A small image autoencoder, trained from scratch: 6.2 epochs.
Rows from block 8 of the encoder, named by matrix and row number. Rows with one number belong to one attention dimension. Each number is 500 + 25 x the weight over its row's rms, rounded and kept within 0 to 999. All counts start at 0. Numbers have three digits each. After the name is the row's rms in percent of the matrix's.
# q: attention query (encoder.blocks.8.attn.q.weight, 160x160), inputs 0-79
# k: attention key (encoder.blocks.8.attn.k.weight, 160x160), inputs 0-79
q.51 093:498509513477520540531483489480508474471514546514538499546506460471481460517485497492508526531517505479520530487482502505517516521496513516513492513494450478558481498551471408459473477470502492551507481501512486477524566507483501478520464479
q.52 109:539500481509500518471499463484448455504517501535495509488499529513468412475481518480556507544492476485495509459495506495505494528506473526450500492541514547526490484488487547497473457485532490502495507499523460515506542553496502516468517506
q.53 096:527499508519452533496477523526540515531494499476490490454500459471597616496460497483496485439492522474464498547501504510471506458495479558480529501483516505464557498461517525491494511510531500502484495480497502534473483485533489493504518473
q.54 107:501526502505499507454490480473443449500500479493507495518482554499462373519491498499519475539513462475473503479502538480506492482514488492455484458509475505492466478502519514488487447486484490498487535516515491489505564532483506521504494529
q.55 105:507495470514472512494495452495520521507489499520498486447510494471545583476458500502469512449468514498478470565496471516501477434519497566477535512459529510476516511453538507534499520495496459469507462500464501539515470500534505508502537511
q.56 107:489474501479526457481502499471497521501485515521509533512493521480501470500498500494527485524501501491491484438523431477498445536496544438498459500508499448456446488468528501500482564500494532486503500505461494484483513504515525509512479533
q.57 116:525527488500493543532478513501523507508477493448473482493531503497516575512521481487477474447484480477522485520507569517498549492508433539499535529513533491511497511516513485519500433522509486491495482505548521506463478470471507525486486483
q.58 108:503458500493548452484528543481484525480513513524497531506510532500452456497533511516488491532522498500501496446530438473499421567500553463517500492498467495494445488500514510524497532468502494504523507472459514474498503530537503486514486559
q.59 109:549528507515501509544509493485533486482529495510533477510516519511501495500531509474531500472492521479514521502517603502521588450534490521446506503523509466504487498538534434480507438540485499517504511479554502489504556510458495463482481465
q.60 103:537507502525462492489506491534444500500491498544507503478473569494495392490490519474563504544493512503478487522495538495503477485515454505486494502508534500494504500478511560485485439540521484486518497525507468503510537507487457524509500499
q.61 100:500533500512501486504502503462463459479500511519515496548487514529447424492558534508548474515563487504505538464508519516463498522481517485474489513511482499514467492515460488474489467460489517496521490492520466462495567529494496452494474498
q.62 112:533516468509479498481509455502498477519500491507493489459515536475497419508509502512532513481482464475511524538497550520491491475536430514470491487517527517530498507500501548526499432514507494484484505483543514500491506534463481498492500500
q.63 107:544468493509493474477522468501457489520490488498501519498509518497490390523532489495533511545519495496516511499515492466507475499496462476404468463516525487488500471503557530511505475484499497519486501495516468486520528530468507498470477525
q.64 129:436514510485450489504505500471500498491508476536489500468483466499526537482484517501512492535524499509483476517521584470527498528421491481504477450524489535482477508508487588495516531484481520488507500516530519517587519494482479506495500513
q.65 100:541541511499500531481499501516542496514492530496511475516489538495474463513555504517476511448481503472517502507498466505522530448544503512486530530485492448532507535520517414502501452520492507524498492499502453492430502495492519478523470474
q.66 074:531507467480496492501509525531493538504464484546492519495522497507494504499457462495499501533518474522484472496498440469553473549478497468530487494492515527517526497506536542499462551496504547527497474524507551495503508505464465501484510551
q.67 110:563502484492525518502495509532515513484484529455486462528498529510464490473556499487443521506510480503553511475494450515484523498569508537469498549496511472501522519498479407516510447532497517514516487496501483502413496507464516499478472476
q.68 086:529485477480483513480475432513455498501513517470536494469523492508528456526476474481502505495501517497542528550501470534497473427537476489517483470460514497501492498511546451503499493500492513505474489504495528496491546519519520505515524495
q.69 103:511512491538490504514524564534474549527530531441521473563475513510489491498563477510525495481534498526507502464519536493489541516564480507500449535487514529515521495523540488498483487534499474499498530521503486519464489487497510468486480484
q.70 086:529463474534526495528476501507473533506494485440482490486516500523465534501522500516522475476471488522509523516520449531466537505545489526552541526496523470501475501526496469496505435566500509520524489528507497515465484459460447527500494475
q.71 087:458518498506500518531530466497503474512534468483499509501455449480547497460463523494497475487522511501475466520482584500518500497470507519503521455542476492526495512533495514518514496526521482528510499534569456483567506532522472501488509456
q.72 098:543506504520503484546499521520484517522508508422484493566500522512489470521542501495490503508534479509503484495476550481467532543533500513466497559490508475494523495491469475497483434553483472498496482526527485549445453499463488480466514463
q.73 109:444516521468458476499522495478486500497522488542490536501465492487532488514438494475542503532487520476469527511493561512501475549439524462487499458524479496506478501481514585519483559489503474480502530478511505481567498512503515517519532514
q.74 102:466489500496531469478490495476500506495482477534476510479501501507474498508470503517518516510487498482506502539482421476510426537430529453519512497504485529491534479493500535531515530459503531495495510463442526497512505531510503515480503564
q.75 104:484509487474461471496481522486502476469480516525512530496477470515524498524456509519545516549496504479486473500511561498501484544452520490503489462512482498471483488498533599499500563478501497506518507498516539474581525502521506527501501514
q.76 076:491501518478487469487469511490458512459467523517472527465485513502489486500469483498520484510476512531493517506493463447500465488510500488529495508508483546479510527503497515474528494538518474521481518459452492515490521534563497505500486543
q.77 074:451521517499522469508485498526489522502502497512469502541516526501510544523440494499533489515530481535446534463492469536526496547506522519524505519518506489470484525491505517496478545529532475499491547530474478486534446491516490488517500513
q.78 107:510517501510510503509498554511508501507493479419498478542527511505461518490567515518507523476538490512542482484492523490471547511551490486467466505480517497505523520496520452517486466569494481481515511481544498498502483517465507490477471493
q.79 078:525485504493520522530527523481498560510528503467514451537481559502477479515543497488528520514487520499475473470480491507456501537527484464467452486508490552516500468493509491479499509559504462501498542467480494523462448486533535463516473491
q.80 103:477505498490463484504504479460504462499487512538498516475500472493555496511444500495493498541493534498450500501530551496509447503456505517498497442506483482497466509490539570475504557431533507527501502501522503463571493493518492502511533534
q.81 092:476474500499485472446524521486477520499511499545523540479498541498509478504438480519489491552462491516446506476499505486516473511442527452479512455507465501482480510452531572505476550491500498464493536509497532507527515519549500502511483546
q.82 090:436535501449465472477503509489514497498502483553513526518471510501556517495471493483497516538510512509479481455498582500478480502469520474484502497549489503481462503502501557477509526492499501519520460539511452483559498502536531500483530487
q.83 069:509545529500515507517469504503502503475498487541473498476483534532480527475486493463487493506501524472478476561488445498546520456508503488507523525438501503523474457501507542472450519522499499507487517483517533500477542522485469540497489519
q.84 106:521532486491503539550506514503543512515500525475495460533521523513483484465555496475480516483519484519538497491465532510484533503553475522498495565494490479508489497516499432500525426565519499536516497504550472518456505491451524492491490447
q.85 070:532505537445486533472474507473505495486497481491523534500482522464544486497461518437507500506451548509520518509502485512505531491477485477538514494497519502501485505492490509455469496534512506547521506503525463501549552528496480513501502543
q.86 102:521483498496497506541491566506505527508520521440500488538488543488483512487582507485517500494533493525491514490485501503476561488550485531481498534466489500505507518518499439491518434578510495518520532509530530486464480497477504497496508477
q.87 110:545510486494520509525507513546541447500499479433488491495490491521463501502542513485489508459504489496529500497475459511493547471525495527509525510500518487524509513508514424501502421507494479519472498522537502516459497495485501495516476450
q.88 097:513529497501489509520502511539549514490532481434509501518523490475508503478531467518494518498519500497544480481480542534483582493509497519490509553502519486526514482512521453522528426532493497492486462488566515491501477478501507453521509456
q.89 130:431498497497487497464524486472465489476508522528524531493471474503508516492464492511505508520500531481473500511512548508503465539441503500506499464529496514485479509493505584501509565421503505485495495502487484500575512535528502503524495541
k.51 079:508537523540528506522506496517523495480543512499506533534476484517487489502500503449536469511523509531523535494490557530514576526481508509463450546517508489510446484485497510462510500511515506514467484500524480470480491545475504461475462455
k.52 090:500512513470514481443505506535509469528524511525517554521464526506461479499492461457547516515512456524507484451557489505492498507519521466469485495495504494480484543532484532497491500478518512545464504517513489499498501551472499493513491468
k.53 077:522490510492451516511502507533504515481491484464485460485506446519507520487488514500460515501477500472472477502489478493509511450483523498483512482493541502491502504496521506547537502532498497477502478500479544553476453491509496543500540479
k.54 084:489501449477504515446540470501439492512490470504494544496529503483459461473502509481521529490516511490507491498521474540519496484504504486474472463536534467513481538488536504475476479505484488534495495509538465500534501549471507494507487498
k.55 086:550512479495432493522470490507525517485488461484491495456521511468548505494461466490490530474469492467469488547501499469488536470516484538512508494471535505491562500494497503504515495535534460455501499521470552537476457487502496511504549455
k.56 096:498470490474515473516521544501497517465522513510519466489486542521523481514513487520551489550540477516496495457515492471444447520495485436487487490524513468463487498456543525508503511520493509492490520479471514490529463497488547528479511552
k.57 100:510512499519514529525456489488519505516449497499508521490536474500496536490477505508452504458474537492505501551473472489543510456495489531525540503487513461521513501543492454539523524470495502516499479494500531486474501454508499523516498463
k.58 086:502489516480516454504511509490487533503515476467533504504501516539501497509518490516512495555511500509480519468495504500436459549473496463504446500531489498469504445481537536513507520483475497491502561475474510507543469512494501516503465550
k.59 114:527523517502500515555539471509527467495500527497556526505480486488486519528477517517500479491479523500517527500488501517528511455520526490481509517533498439529470474547516471480491487482474548517490468491558473489473540510473522461498446448
k.60 088:498493499491511492443529474525495487536512529521497544500454541459475490477479494479516519506510509519519461477549456505526482484489499499445457539486535542471458510496515515500522517494505504508499516551493489481494519544498462467531547496
k.61 089:464505499511530489498520494466494491491499524543505506510498534516442433515506545498556506476515486481508492477523496506484458505507498492532480526540453475530470502533496516466462497477466540515527495468524455472574532516483508472460464543
k.62 095:546521446494482494467496466529496485501446487500495526480507496472470485469479509481513514452481502467519491535510500520519496481509462492510526493483558492505509518520500501512526496502533505533464481539504467495511518513480496513540564474
k.63 099:517514455458517462500520492500459463497490492533493525485514523491483448489472489507569530507498475499517503500492495498506425502496493458484463470543502467513496533489520508500521501507513489518481513490523507484558514537458481522500530526
k.64 149:386494501486528507501463525491497490479480508544494537486504456495462512492485495499468522513488494491482490473514506488523490541439542498566520439507503525499507513487446543496497546447516505496481495495482513520561453501499476503514531530
k.65 102:568502506491446482497523467492512508519526512494501478533507557505541520524513525513512495503473477499512517498514494504436504458576510505446467537483501454477515490520567491506485490564506487485500510492513498475432520506480535504499488447
k.66 067:436497498487503499534477537508496490462542530531496482467471505471487528485459488519484496548526505547519504510448496507544558509470506500508485502501494534483502489504518517444464508473499516542470514499480535488526458487508483475496497518
k.67 156:584513511508466501499538468517517508494500507452524487499503515531540502504512504504518498462503519506517516536484501509445490418557475480443492554493500480470489496535533434525493482564492490492512471498524503499429520495504537499498473456
k.68 073:477437539500535484529483541528494518513523469534500506494495525480490506476535487464515513536456510505488501520454441476491529511530540522519512517451523489454485476469534484501484486532516521476502518518437485527488489519477481503523500479
k.69 089:563533490524488526476508471517510470529499486496516502502521492507520466484533509518503494484501495467498498528539479527507453436579518506476503554477502505542477503520487477510505496476483491520489462503534514515456555506545524475506490465
k.70 073:563490547503473488496508455524526492499547517525518495519498503519540495499508503473493539514492503564535467488489527516502519449525508489456526535505524463501520499503530466456481516536508516478505506495497527512470522519532515501527478433
k.71 074:436506492507528495495502530489532518503482555516502495530483466489477490518496503511498495507527515524460529514490473514478524539503491489511493522500521477491498464474504519484486550459477478498491501525487488482491493491579494488477503552
k.72 108:553539511508465521511533443508529479509478513462501481490516493520525518495503522518503488468517505494504506538461507489482465433522486474469468530490495481514512475524545445494515528515493505486517469484553493501473550461543514485489489451
k.73 131:408514481500543491487470521490485466485512482549494548507490488504456485486476507502481487517499499472482500495545501497523481583431518494543504429525493524505482500480453550492491516438509504502500490505483505486553467539504482488496537550
k.74 090:476511477491502483470512523506473442503499462482510552483524481487474467480500496472525496498525457499500493491491534533515514518432529514516492450526498518553496541479483563493480494507525503519501514520500495502611479511477494499523519508
k.75 107:377488501496544489505464512472514503497500502552508541487496474483453508481469513500496513535504478500501482493512482485524492562443533497569525451482485513521512487489460560466505527446495489501495496509466484518546478500481471488529515528
k.76 065:453464517519542490507496521499438500483508481537494510483476523499452473487468500496533508504483537469494475486500507487498468498505487490507545530497493553536482515499460536504500464515501501527499520506436450453542519495476496478465513509
k.77 065:446538530474488523503491506474473442521500498517480513516480492496490531497475500496469478496506498502504505461496519498549532500488469489486452505573530499539483532529460537506499467479547541539517455490531481466539480490523495500512462473
k.78 106:546523511528453509493523439510529488503475535508513481477522500486526491520501505519483500471487504506504484521459475478504478438545508507460493538500471466508513503544555447540500491512490469501478443486524504500457539487508526492481477496
k.79 068:545531506489547500484498471484532467513499512508521499499543475500504471465501508543507504439524471438483527511546495498509485470574485488517518506492543502502493521517477465491485444517535523505502497504547492471492516551507463531522480516
k.80 114:417470489493525485504496539475496509499501523513480499510499512507480494514494513499482499546502456480468488463558495502470488567454540526551520466499502506497510500475464563505519517482493508503493525508459477490554485506499492508497501556
k.81 104:436493501485556501463481495500491493494507470554505529509504540498451461485491474484509521536495471499484493485542523535497488541471504513535495432527521523528500517477461538490492491492527520503511526503501461496549497522495496501505515537
k.82 088:415509499503521502456503481487519517524528517530470509507482511519482511534505515494498512513508474509478522465525480500503501562508510522559519458480488519487501523479460542524521551436480519475472495478490523498524471535531486495530508568
k.83 065:540476509497498501479519505495521498531554507484475447532488490499493539500471533456490500522471527557516495477503516492450505527526515542455493518533507507518451498454484489488491509520546504519459542480491508484499486495501495517496523464
k.84 161:580509509522466501500523458497533518503496516491518461521490506538542521505522523537519502459500517500502527533483484496498490419544496497453481558467504480475510477520528462523489500514496496485503475471530504498435522480529528493486480467
k.85 066:481448488467509491472497500522482495518502524502524504459449519502519504516506499461501540473477463564458524488464481503500530508509545478504502496492467483457500489494524528467500524507471469527512503486506499534452458476475472480464508487
k.86 103:577528483500474499495512438490537483507517507507527476497497478520548504520504524535516513455474542484496497534461506498499490446554480482473522556487481488523487503536497448515497495490523486509475448508522484495463536476502498498517472461
k.87 119:577475510514447486526487492489499555496511506471499467499493499517543532516504487515523498463512505502515510513469478491488494450548495513444499569465516458481516479514534467498476520555506509500500498486474508495418531477484542514482499457
k.88 108:543512490546482520499538491487511535517484501490504493505512469535543540511507518546515502435509511500497514514498495484477492423562481503481515534480479473507494494543533458501501506521476477484499472487508507506438511448532528500519489473
k.89 175:394493501481537470489477520496488482485505480520510513501486488485464500509486503487488501534516471483481486494534516489505497550432509505556503423510490517522492502486455559506516520448504502504495525508498489492551460517508493500501500538