config.yaml
train_examples: 203450
crop_scale_min: 0.5
bottleneck: "plain"
encoder_norm_position: "sandwich"
loss: "l1"
decoder_activation: "silu"
decoder_widths: [48, 96, 192, 192]
decoder_blocks_per_level: 2
init: "torch_default"
eps: 1e-08
Rows from block 2 of the decoder of a small image autoencoder, named by matrix and row number. Rows with one number belong to one channel. Each number is 128 + 32 x the weight over its row's rms, rounded and kept within 0 to 255. All counts start at 0. Numbers have three digits each.
After each channel's rows are labels from the 100 images, of 14976, where the channel reaches its highest value: "patch colour" is the nearest of a few named colours to the mean colour under the peak. Only what is clearly more common there than usual is listed. The data: photos with spoken descriptions (Open Images, Localized Narratives). In brackets: how many of the 100, against the usual share in percent.
# convs0: first 3x3 conv (decoder.decb.0.0.convs.0.weight, 192x192x3x3, each kernel summed), inputs 0-95
# convs1: second 3x3 conv (decoder.decb.0.0.convs.1.weight, 192x192x3x3, transposed, each kernel summed), outputs 0-95

convs0.23:096178107142067059120167129113061121083130111116141057093133133160148135073158104197185145082061165169099138137103186158116146110106175143136106109145151152110140080155150125130130159150145090088137134174154152061163126138109137116125125133100106132091141112124107168109099123072145120128
convs1.23:138111165128101118121138154117128168134121156160096129122112146130114172122150108104137076223107117136135212158144123153112152116158089141157184123103105111147143120111161158140153078107127138129146115118116132126094156129137148194146128087105096139217134149133127000130170146138084117168
patch colour: white (99 vs 6.2)

convs0.40:072054116178129101016123059141114110140134057093150138112154071117124084137119104075168131129139106144118120097117134135128157115140106127068169099139165150110130131122143053133141158145068140117163125144153113115057182126136027121152148199090131086104126136131093138174090048130132116148
convs1.40:161107180087129121184116134087117102087125088135170129134158089110120149132157132080087162128131065176154148100184139183156090130134150133110060189175114146161127127144165147119163187077214128122116115133124109125178126130128148147225086061179129186156120138127079135122094208117142122187
patch colour: blue (38 vs 0.7)

convs0.115:098068106154136144108137070158144135158131118121129120107056133120141118109133133105123157161117127147145141176121141136126175126167101130103170095042160152092131119130164050136160075093136125166160103127113078122125152134141000081175120149112117116123152145142187119141051074143091123144
convs1.115:120076169164127131164123114072130106151133131129102128195128149110130150146094111135125149151135098117158149030099142114137130133113123126114099157096053131145133117130175124160125222122177120125133149139115124124186155170129174133194117091128125150174125144164120132102138166110133137225
patch colour: white (55 vs 6.2)

convs0.118:162135121146229170143093146150157147117119134193163217117118131134140156220133111127154129172205145147177142170114098151116155129137132102134149120152174101143108224104179184120168127153156124157130135137132157203135161137147156169165131163134115136188098121158140108133140144206164114127
convs1.118:081144177119153137142040147117129147135160147118112153157153131133127170141132130181134162135174136106111136115157101099123137121133122068128098194127099106132047199124107099131098106077114136145158146147131160164141160136125144160121125115143112134114061128129103100186181154142126096154
patch colour: black (94 vs 13.8)

convs0.17:154122131084134138103123114017129062098129128153152120106123049159165124122130142157099156162121091180140102097115139144147127115092127134134071119139099140184152107133157162076140163147099138116100091153156133122081144119114134105064152067121127125085122135052135107109103141143151119126
convs1.17:140121129165129117145128089052135147183151092095154136105129093111160110136156146028149096130124163128128131134224133168124090117124126139119056132173138122135127126119148111109073100069132131132153094104143141133193102116138113130135130063131139181133122103074110105145157141146039107127
patch colour: blue (46 vs 0.7)

convs0.114:123102096133116100139063124131094130071131108150145104078124100117128131109103097115125093111108126112089126120113028143091115128116126048142127121117122075143048108041146180116128125136140100097118110132134138102116110095105136135134122124139105123119044097141129083132122138115137118118
convs1.114:115178166134136123229102156150115130209145127117042130167184122106125122121084172142103144056134128118102129165162140104168132127139156133159125203137139124155129138147127069149102164084166130111200162121122116130147099102092106159152115172122130144142112123106099216124180121124164119172
patch colour: brown (62 vs 31.8); black (36 vs 13.8)

convs0.25:192154118094152135204129133147148103131126141157094160118142094077107102142071128060060136106139145121140097123119136059115166108122150144088143172145124140141142139131154175084146134077109111139036104042088122146149113126143170127144083116141164127119133123088155089084088166141128096106
convs1.25:117136141129106124104126126029135098116161130108081145081149163136142138130182124248158143135119085134120099159160132152106173119126127125089120117149071127108130127129093112129142120132083132124172082108129130129092133150124103156071102000124144153141128142214085086139123137123000108166
patch colour: cyan (46 vs 1.1)

convs0.126:163121106117115120140127142141120044138120119147133102125128095133123110119122111110093114137102149093125102102084107097114119104121125108109090119134110113116115119118132154126118103091096013120077087129122146074133144134131162116135105147121113105128127100102096096113124112071135128126
convs1.126:126179076122130132108142142165145155153192169169085131137117120131136116129111123052144101178133164146120145144118126061109100129111105125129209152157178122125127129124121115167158072048129099136176092131127142128148189131133186126150139171114111097187136169084145119120165124122143141114
patch colour: white (37 vs 6.2); pink (37 vs 9.1)

convs0.106:138125145063122093161129136120113143144148119099123136149093102065103148130098099075122141116125158137167145074115142083094075119111135122100012116141064129131131126123125137044163139013118147099058088050100123122127100103088136097176160080161113123147129158111117135127108106132162134036
convs1.106:162071106152118134157124128042120100148163124131139133121115168126115108135184133204106160126128099140123123133142122127131179122141133125130063139090008133160130126139110130122172110120072141122133171121125123121129124134117125139096114028128128153159119112178066165121114122121070122180
patch colour: blue (55 vs 0.7); cyan (25 vs 1.1)

convs0.34:121080123119152113100135089131113127147122118059106107154103138146127134094114100105131146113102079187127116101141146085134201128189032123024047143067131148151139124101148019132120065130152136129122149172152078141142137087137097116161168093129107099142137137106110140198139160159149133077
convs1.34:072092078057111127100125142133110125123099134138093133212150175150079163125099102116132078132115159105136143120081131213145138139118115118116112073077149123139125122134112148140124096099159121137155060130112118117119076150123083135093076126133102143089127121060192103098166101131112119180
patch colour: white (27 vs 6.2)

convs0.36:161053152103143121104136130141098148084086109064149113137103104147114095128155140137123108116134125074053115110084104112118165152125077111158008118043103107134126137115098140161095089109159166120170150155131136134153075070125106131133157090136078166090131137101064161152134134137135134177
convs1.36:047250104147129130111127128153134084136118178137149131070156162128158169131120121144095191088130114184089080066183132154129093137122144133128138110119135129093127129152126142130080153125092135120136123109131105129104106126146138136137125113078109101162128130146205094161142085137059121044
patch colour: pink (27 vs 9.1)

convs0.68:120093106129118112140052116137107126093101125148140111078123112118139148115121088115117108119115131120110118127109021148110115123125129035127120116144139073145043114024148155117126120142144105119122126128129137115135132105110161137153128130135120118137043111144129098136129136120140118095
convs1.68:101189143126138125210095144147114126185133125111057133198186151105127081121081169166117168082139124115104118167163134094164145127145153126149114211161125126140121147147143063154090158082126127112193148119122111131143131101090116147115111152133135146127107132091101195133163127123144116165
patch colour: brown (65 vs 31.8)

convs0.156:041113117165113141109133094088116096128105096108154117124111117128128068132117139111099124135117184115108123101118140117133154140152137133078176090113126150056142129131152082118101103176061151128076113154139092129106132127148049127103110153113114115130117124151028129129119122122136106093
convs1.156:166161168136133132143120113064125136226149117129190138116128052117135098136176137144126152127131104168136132089128139160144082126143140134131067163170073139144130125134131148087212161172149133123104146128131136122147134136128131115132125033146143203112120129129144208124118135128101122193
patch colour: blue (34 vs 0.7); cyan (28 vs 1.1)

convs0.71:123088053129123103089114156054108139092100059129122115119114076127138161133107123093173069072124094126161091103097113194114081111068149125126109083180143127174108122119093198098148168113176131119099079129135103132123065128122209083171133138111108091086109118121158147103088132142089113060
convs1.71:051055169135131126146123109167125108196118172123190117114082094124131123131139132132064062136124051117153106133180140190161142119113124133118098116082136128149129122137168129114105183136228129126099181131114119137167168130144097120139123137153132136121125125109134180118167133149138126116
patch colour: blue (31 vs 0.7)

convs0.142:117000127154134098123143111116131173128148153118147133142121160131116143129126108116132066075117104092174129068154142120069150107159099140100173119000172136129128133114119086157170106151144111131127183151134075127105096142120099079156156140122043129151151155104142141119054147142136106151
convs1.142:124061101099106127137129140166127141048088143142110121124159173114107150128119116106127078130120156139148143198138120152116153128120114129122131128060139123147139123128127126168078132091174127128144121128118142120175100133103134126102057161134138134084134122082086047102221063126099126096
patch colour: pink (36 vs 9.1)

convs0.88:071023136167147116084148076161138139145145155055114124087129154148153116127081121111110074083133107102104106079182132156118116107128119124103223121063123122077127134092134051191093118143114113128110198123127136154106086092138050072168143217093127139137149119140084130110110123156117107118
convs1.88:208050119115131133137131141082131098136032131137144127077126120097117119128122124127199112131130122024127142132097124121119101133134113130131092135067099122158130129127072133142091134059077122129148120124126138130088107108137163116120121159131126145151132108101099153125095151130204127180
patch colour: pink (25 vs 9.1)

convs0.15:145138152073141119112156164117111081143142124114145146158132107041104127161148126121114135144129128153184109125156161092117074134059187149095103106139107180138150135146120124084151165139087226093100144017083078134138105092088129133084097110110150157130161165112120153104129094136148144176
convs1.15:112158110089111098146118150164084096160141146114116121074173089093095185121090160153109132077110142118136137077157138165155154079203134147158101175100205127164138121169128125160103087054197177094138134084094111126161128099094110149192104166153126073190123155174116151181152160131083080145
patch colour: black (83 vs 13.8)

convs0.101:002060118152120160078140101100098126183146000132129139097059108173075151145109125159142114165163106088110132145103132145124151134070132138102130124094161139111130155141113128144141159083133135116115145158123132134081105090114111129049171165111112092034139157102082178171109101132118134157
convs1.101:012199102078123137139125136092117181148125080138120128143063082146113122122119133096099133140136084104116132148089130134156192137136144109159126181135124124114123130128110154144033080140122133130149161145137115128089169100139098165197142112091098171151131092109118155121165206108161135125
patch colour: black (45 vs 13.8)

convs0.62:151139114179148128151096168170127075094125141177140152097117130112124133150123095130153128141142147167183118130161112132095139117087172090120151111161155103126112134106161181118160132181124222116088116128140145154126136116100172166138110157132116150170091163169111080101114130168144095141
convs1.62:110147160109115115103082170122075146129158168111124124129141088094053185115086152146140165103122147148108127074133139104140086045230103132170124179133118127143129134146125140156122105095127195114149145092088140141074120113113144153143121143182107100140090158156131116213139164150105039143
patch colour: black (94 vs 13.8)

convs0.57:148111087156148137130146115137146149155145124153124120108064113114109118137118133109098127082123115054127128160123146115142132118192082120104167114133131151083136144123114126094163097173153116160108143117121029139104094124148102000138111166165165151152130141144159094163062172137179149114
convs1.57:197110075108135137183125120123139122073161120113135136166164128108168136140165121142233116150121164141129107107122132137107139123129133135132054158214125127135126125121145113082193202108145126129168058131130133127104132131115169109101095076129137227066129205167089166131052109133146121190
patch colour: black (47 vs 13.8)

convs0.43:088153097132147145160135142124105092141141072177132128116097131068110091139082118121125087071137122064105147135083136068105196135178108116117142092114123135092128131118154162110151100123108163129102112112106070160146117120120190131132099119126129136140140108159133139060049113146187140151
convs1.43:112165141162130139135128128101140108142116185132154140114139150141145152135133134207152151140125101178145116129125132097140177126126143131120138115140045135064133126130172126108132142210139133127144077125128146126171172156146131138102131046124127120127126128173105156122204112127000131165
patch colour: cyan (54 vs 1.1); blue (29 vs 0.7)

convs0.86:157164137049148129138162136121109047128163131138123146128118126013121114150091147123098140141139124159164126136117144052122107124093134164095095138143104172151173148152172147108126175076116157101072125042093121151134127111099109144125052086163182131123151127107149147149119124153139140130
convs1.86:143114155109120103118125153154113103128057169129067131138128109128132196130156124174092034172114160083142137170176124122099179113179123141126182123110163115130142127118080177132158099100197142112124111108106130131133148130123152167128115153144121113177127154152124082159137136135150105133
patch colour: white (65 vs 6.2)

convs0.41:161132124144164145154111121131133111091114162176149178113134150109114148161114114131166135130199127155156152153131114156105149107107148126118145124141113119124128190123174176088172147152185131134095156107110165235134144116132169142160134116147128136158114087163157103120109155255137101115
convs1.41:107123213140120117132074126114108218123151139061136128144147120102065155114099130168141130083134092122097205136116133076142105105142100121164133151144130107108098146126115100126127123119117143125191132128129214149094134118121150120132184117131091091169094105144147080131118124163132101155
patch colour: black (100 vs 13.8)

convs0.161:151117119152160120134151166096115189132153103140093133179115089129165076140063120072135088088151102132136127078133123133125142138152147134160208111115099148091149130142109103107081158205146143149116162108138104119139061123160148080104125118169130174196145141093093088083005111130160142162
convs1.161:044107091156132135096125150092114125212174166150130146156122115145124153128248102123133151138130102126135145184066122128116118142100089126122166137086142113125127118123174133181119161078135120146173088133096132132080128149128117136094111112116119047067125115145187211115213094095144094127
patch colour: pink (30 vs 9.1)

convs0.116:182148104071120146143139126109116131074139142145117101097179048125121126122079085070119105148123131133103137140096125176117061138000123114109124073073084149144134134110140132119115159155124131122137056129092127116135094103121097126051150075183168160145136086076169128155119132138136145082
convs1.116:163136185130156144174132120041124146220110095134100129106133040146170165117096157000118079143147134158122126140174139092113107127123160127141091107136133134070128130150119119119055168102077137145162053135129131131097157107175129128203154169144126124178126122102125156158125150135125121173
patch colour: blue (40 vs 0.7)

convs0.165:138167125117141126143100140190157134175143135116111126171128201114158208165174122152150107134139168135180151192138108153140145136149169132132157141175179137121115148123148126163123149145132132169124140106138098135204160196165154141147090141130147189180110116164167139145141154145178141143
convs1.165:126104126127117112036128108109110119110097140092188113088080065125154135119098116105135141109115107120130084091121153128144102132158080128130122124129138144119123126117098156066116139109128117125085100138122119139018056129145115096118116108160128098111138140101137124160087094138118139076
patch colour: black (50 vs 13.8)

convs0.66:141023110140120120071151132138126123113094105058109122126049110116146078121113126143134115095139131130172114155112125122111159120131085129119163118121126137072159113134102103175113124100138105134132155093138179128043143134119068146150185176063164116123155143100159107141066095133151111118
convs1.66:080100127147113135139133155174136142153134193154155136086126132112133084133140118193151117149121080071137155105161108094125142136103094124118141119065091104137136138125106145161001099032134124131147159119140147141223176129127115133099142143114117156160137119091145146080181155124119122092
patch colour: white (73 vs 6.2)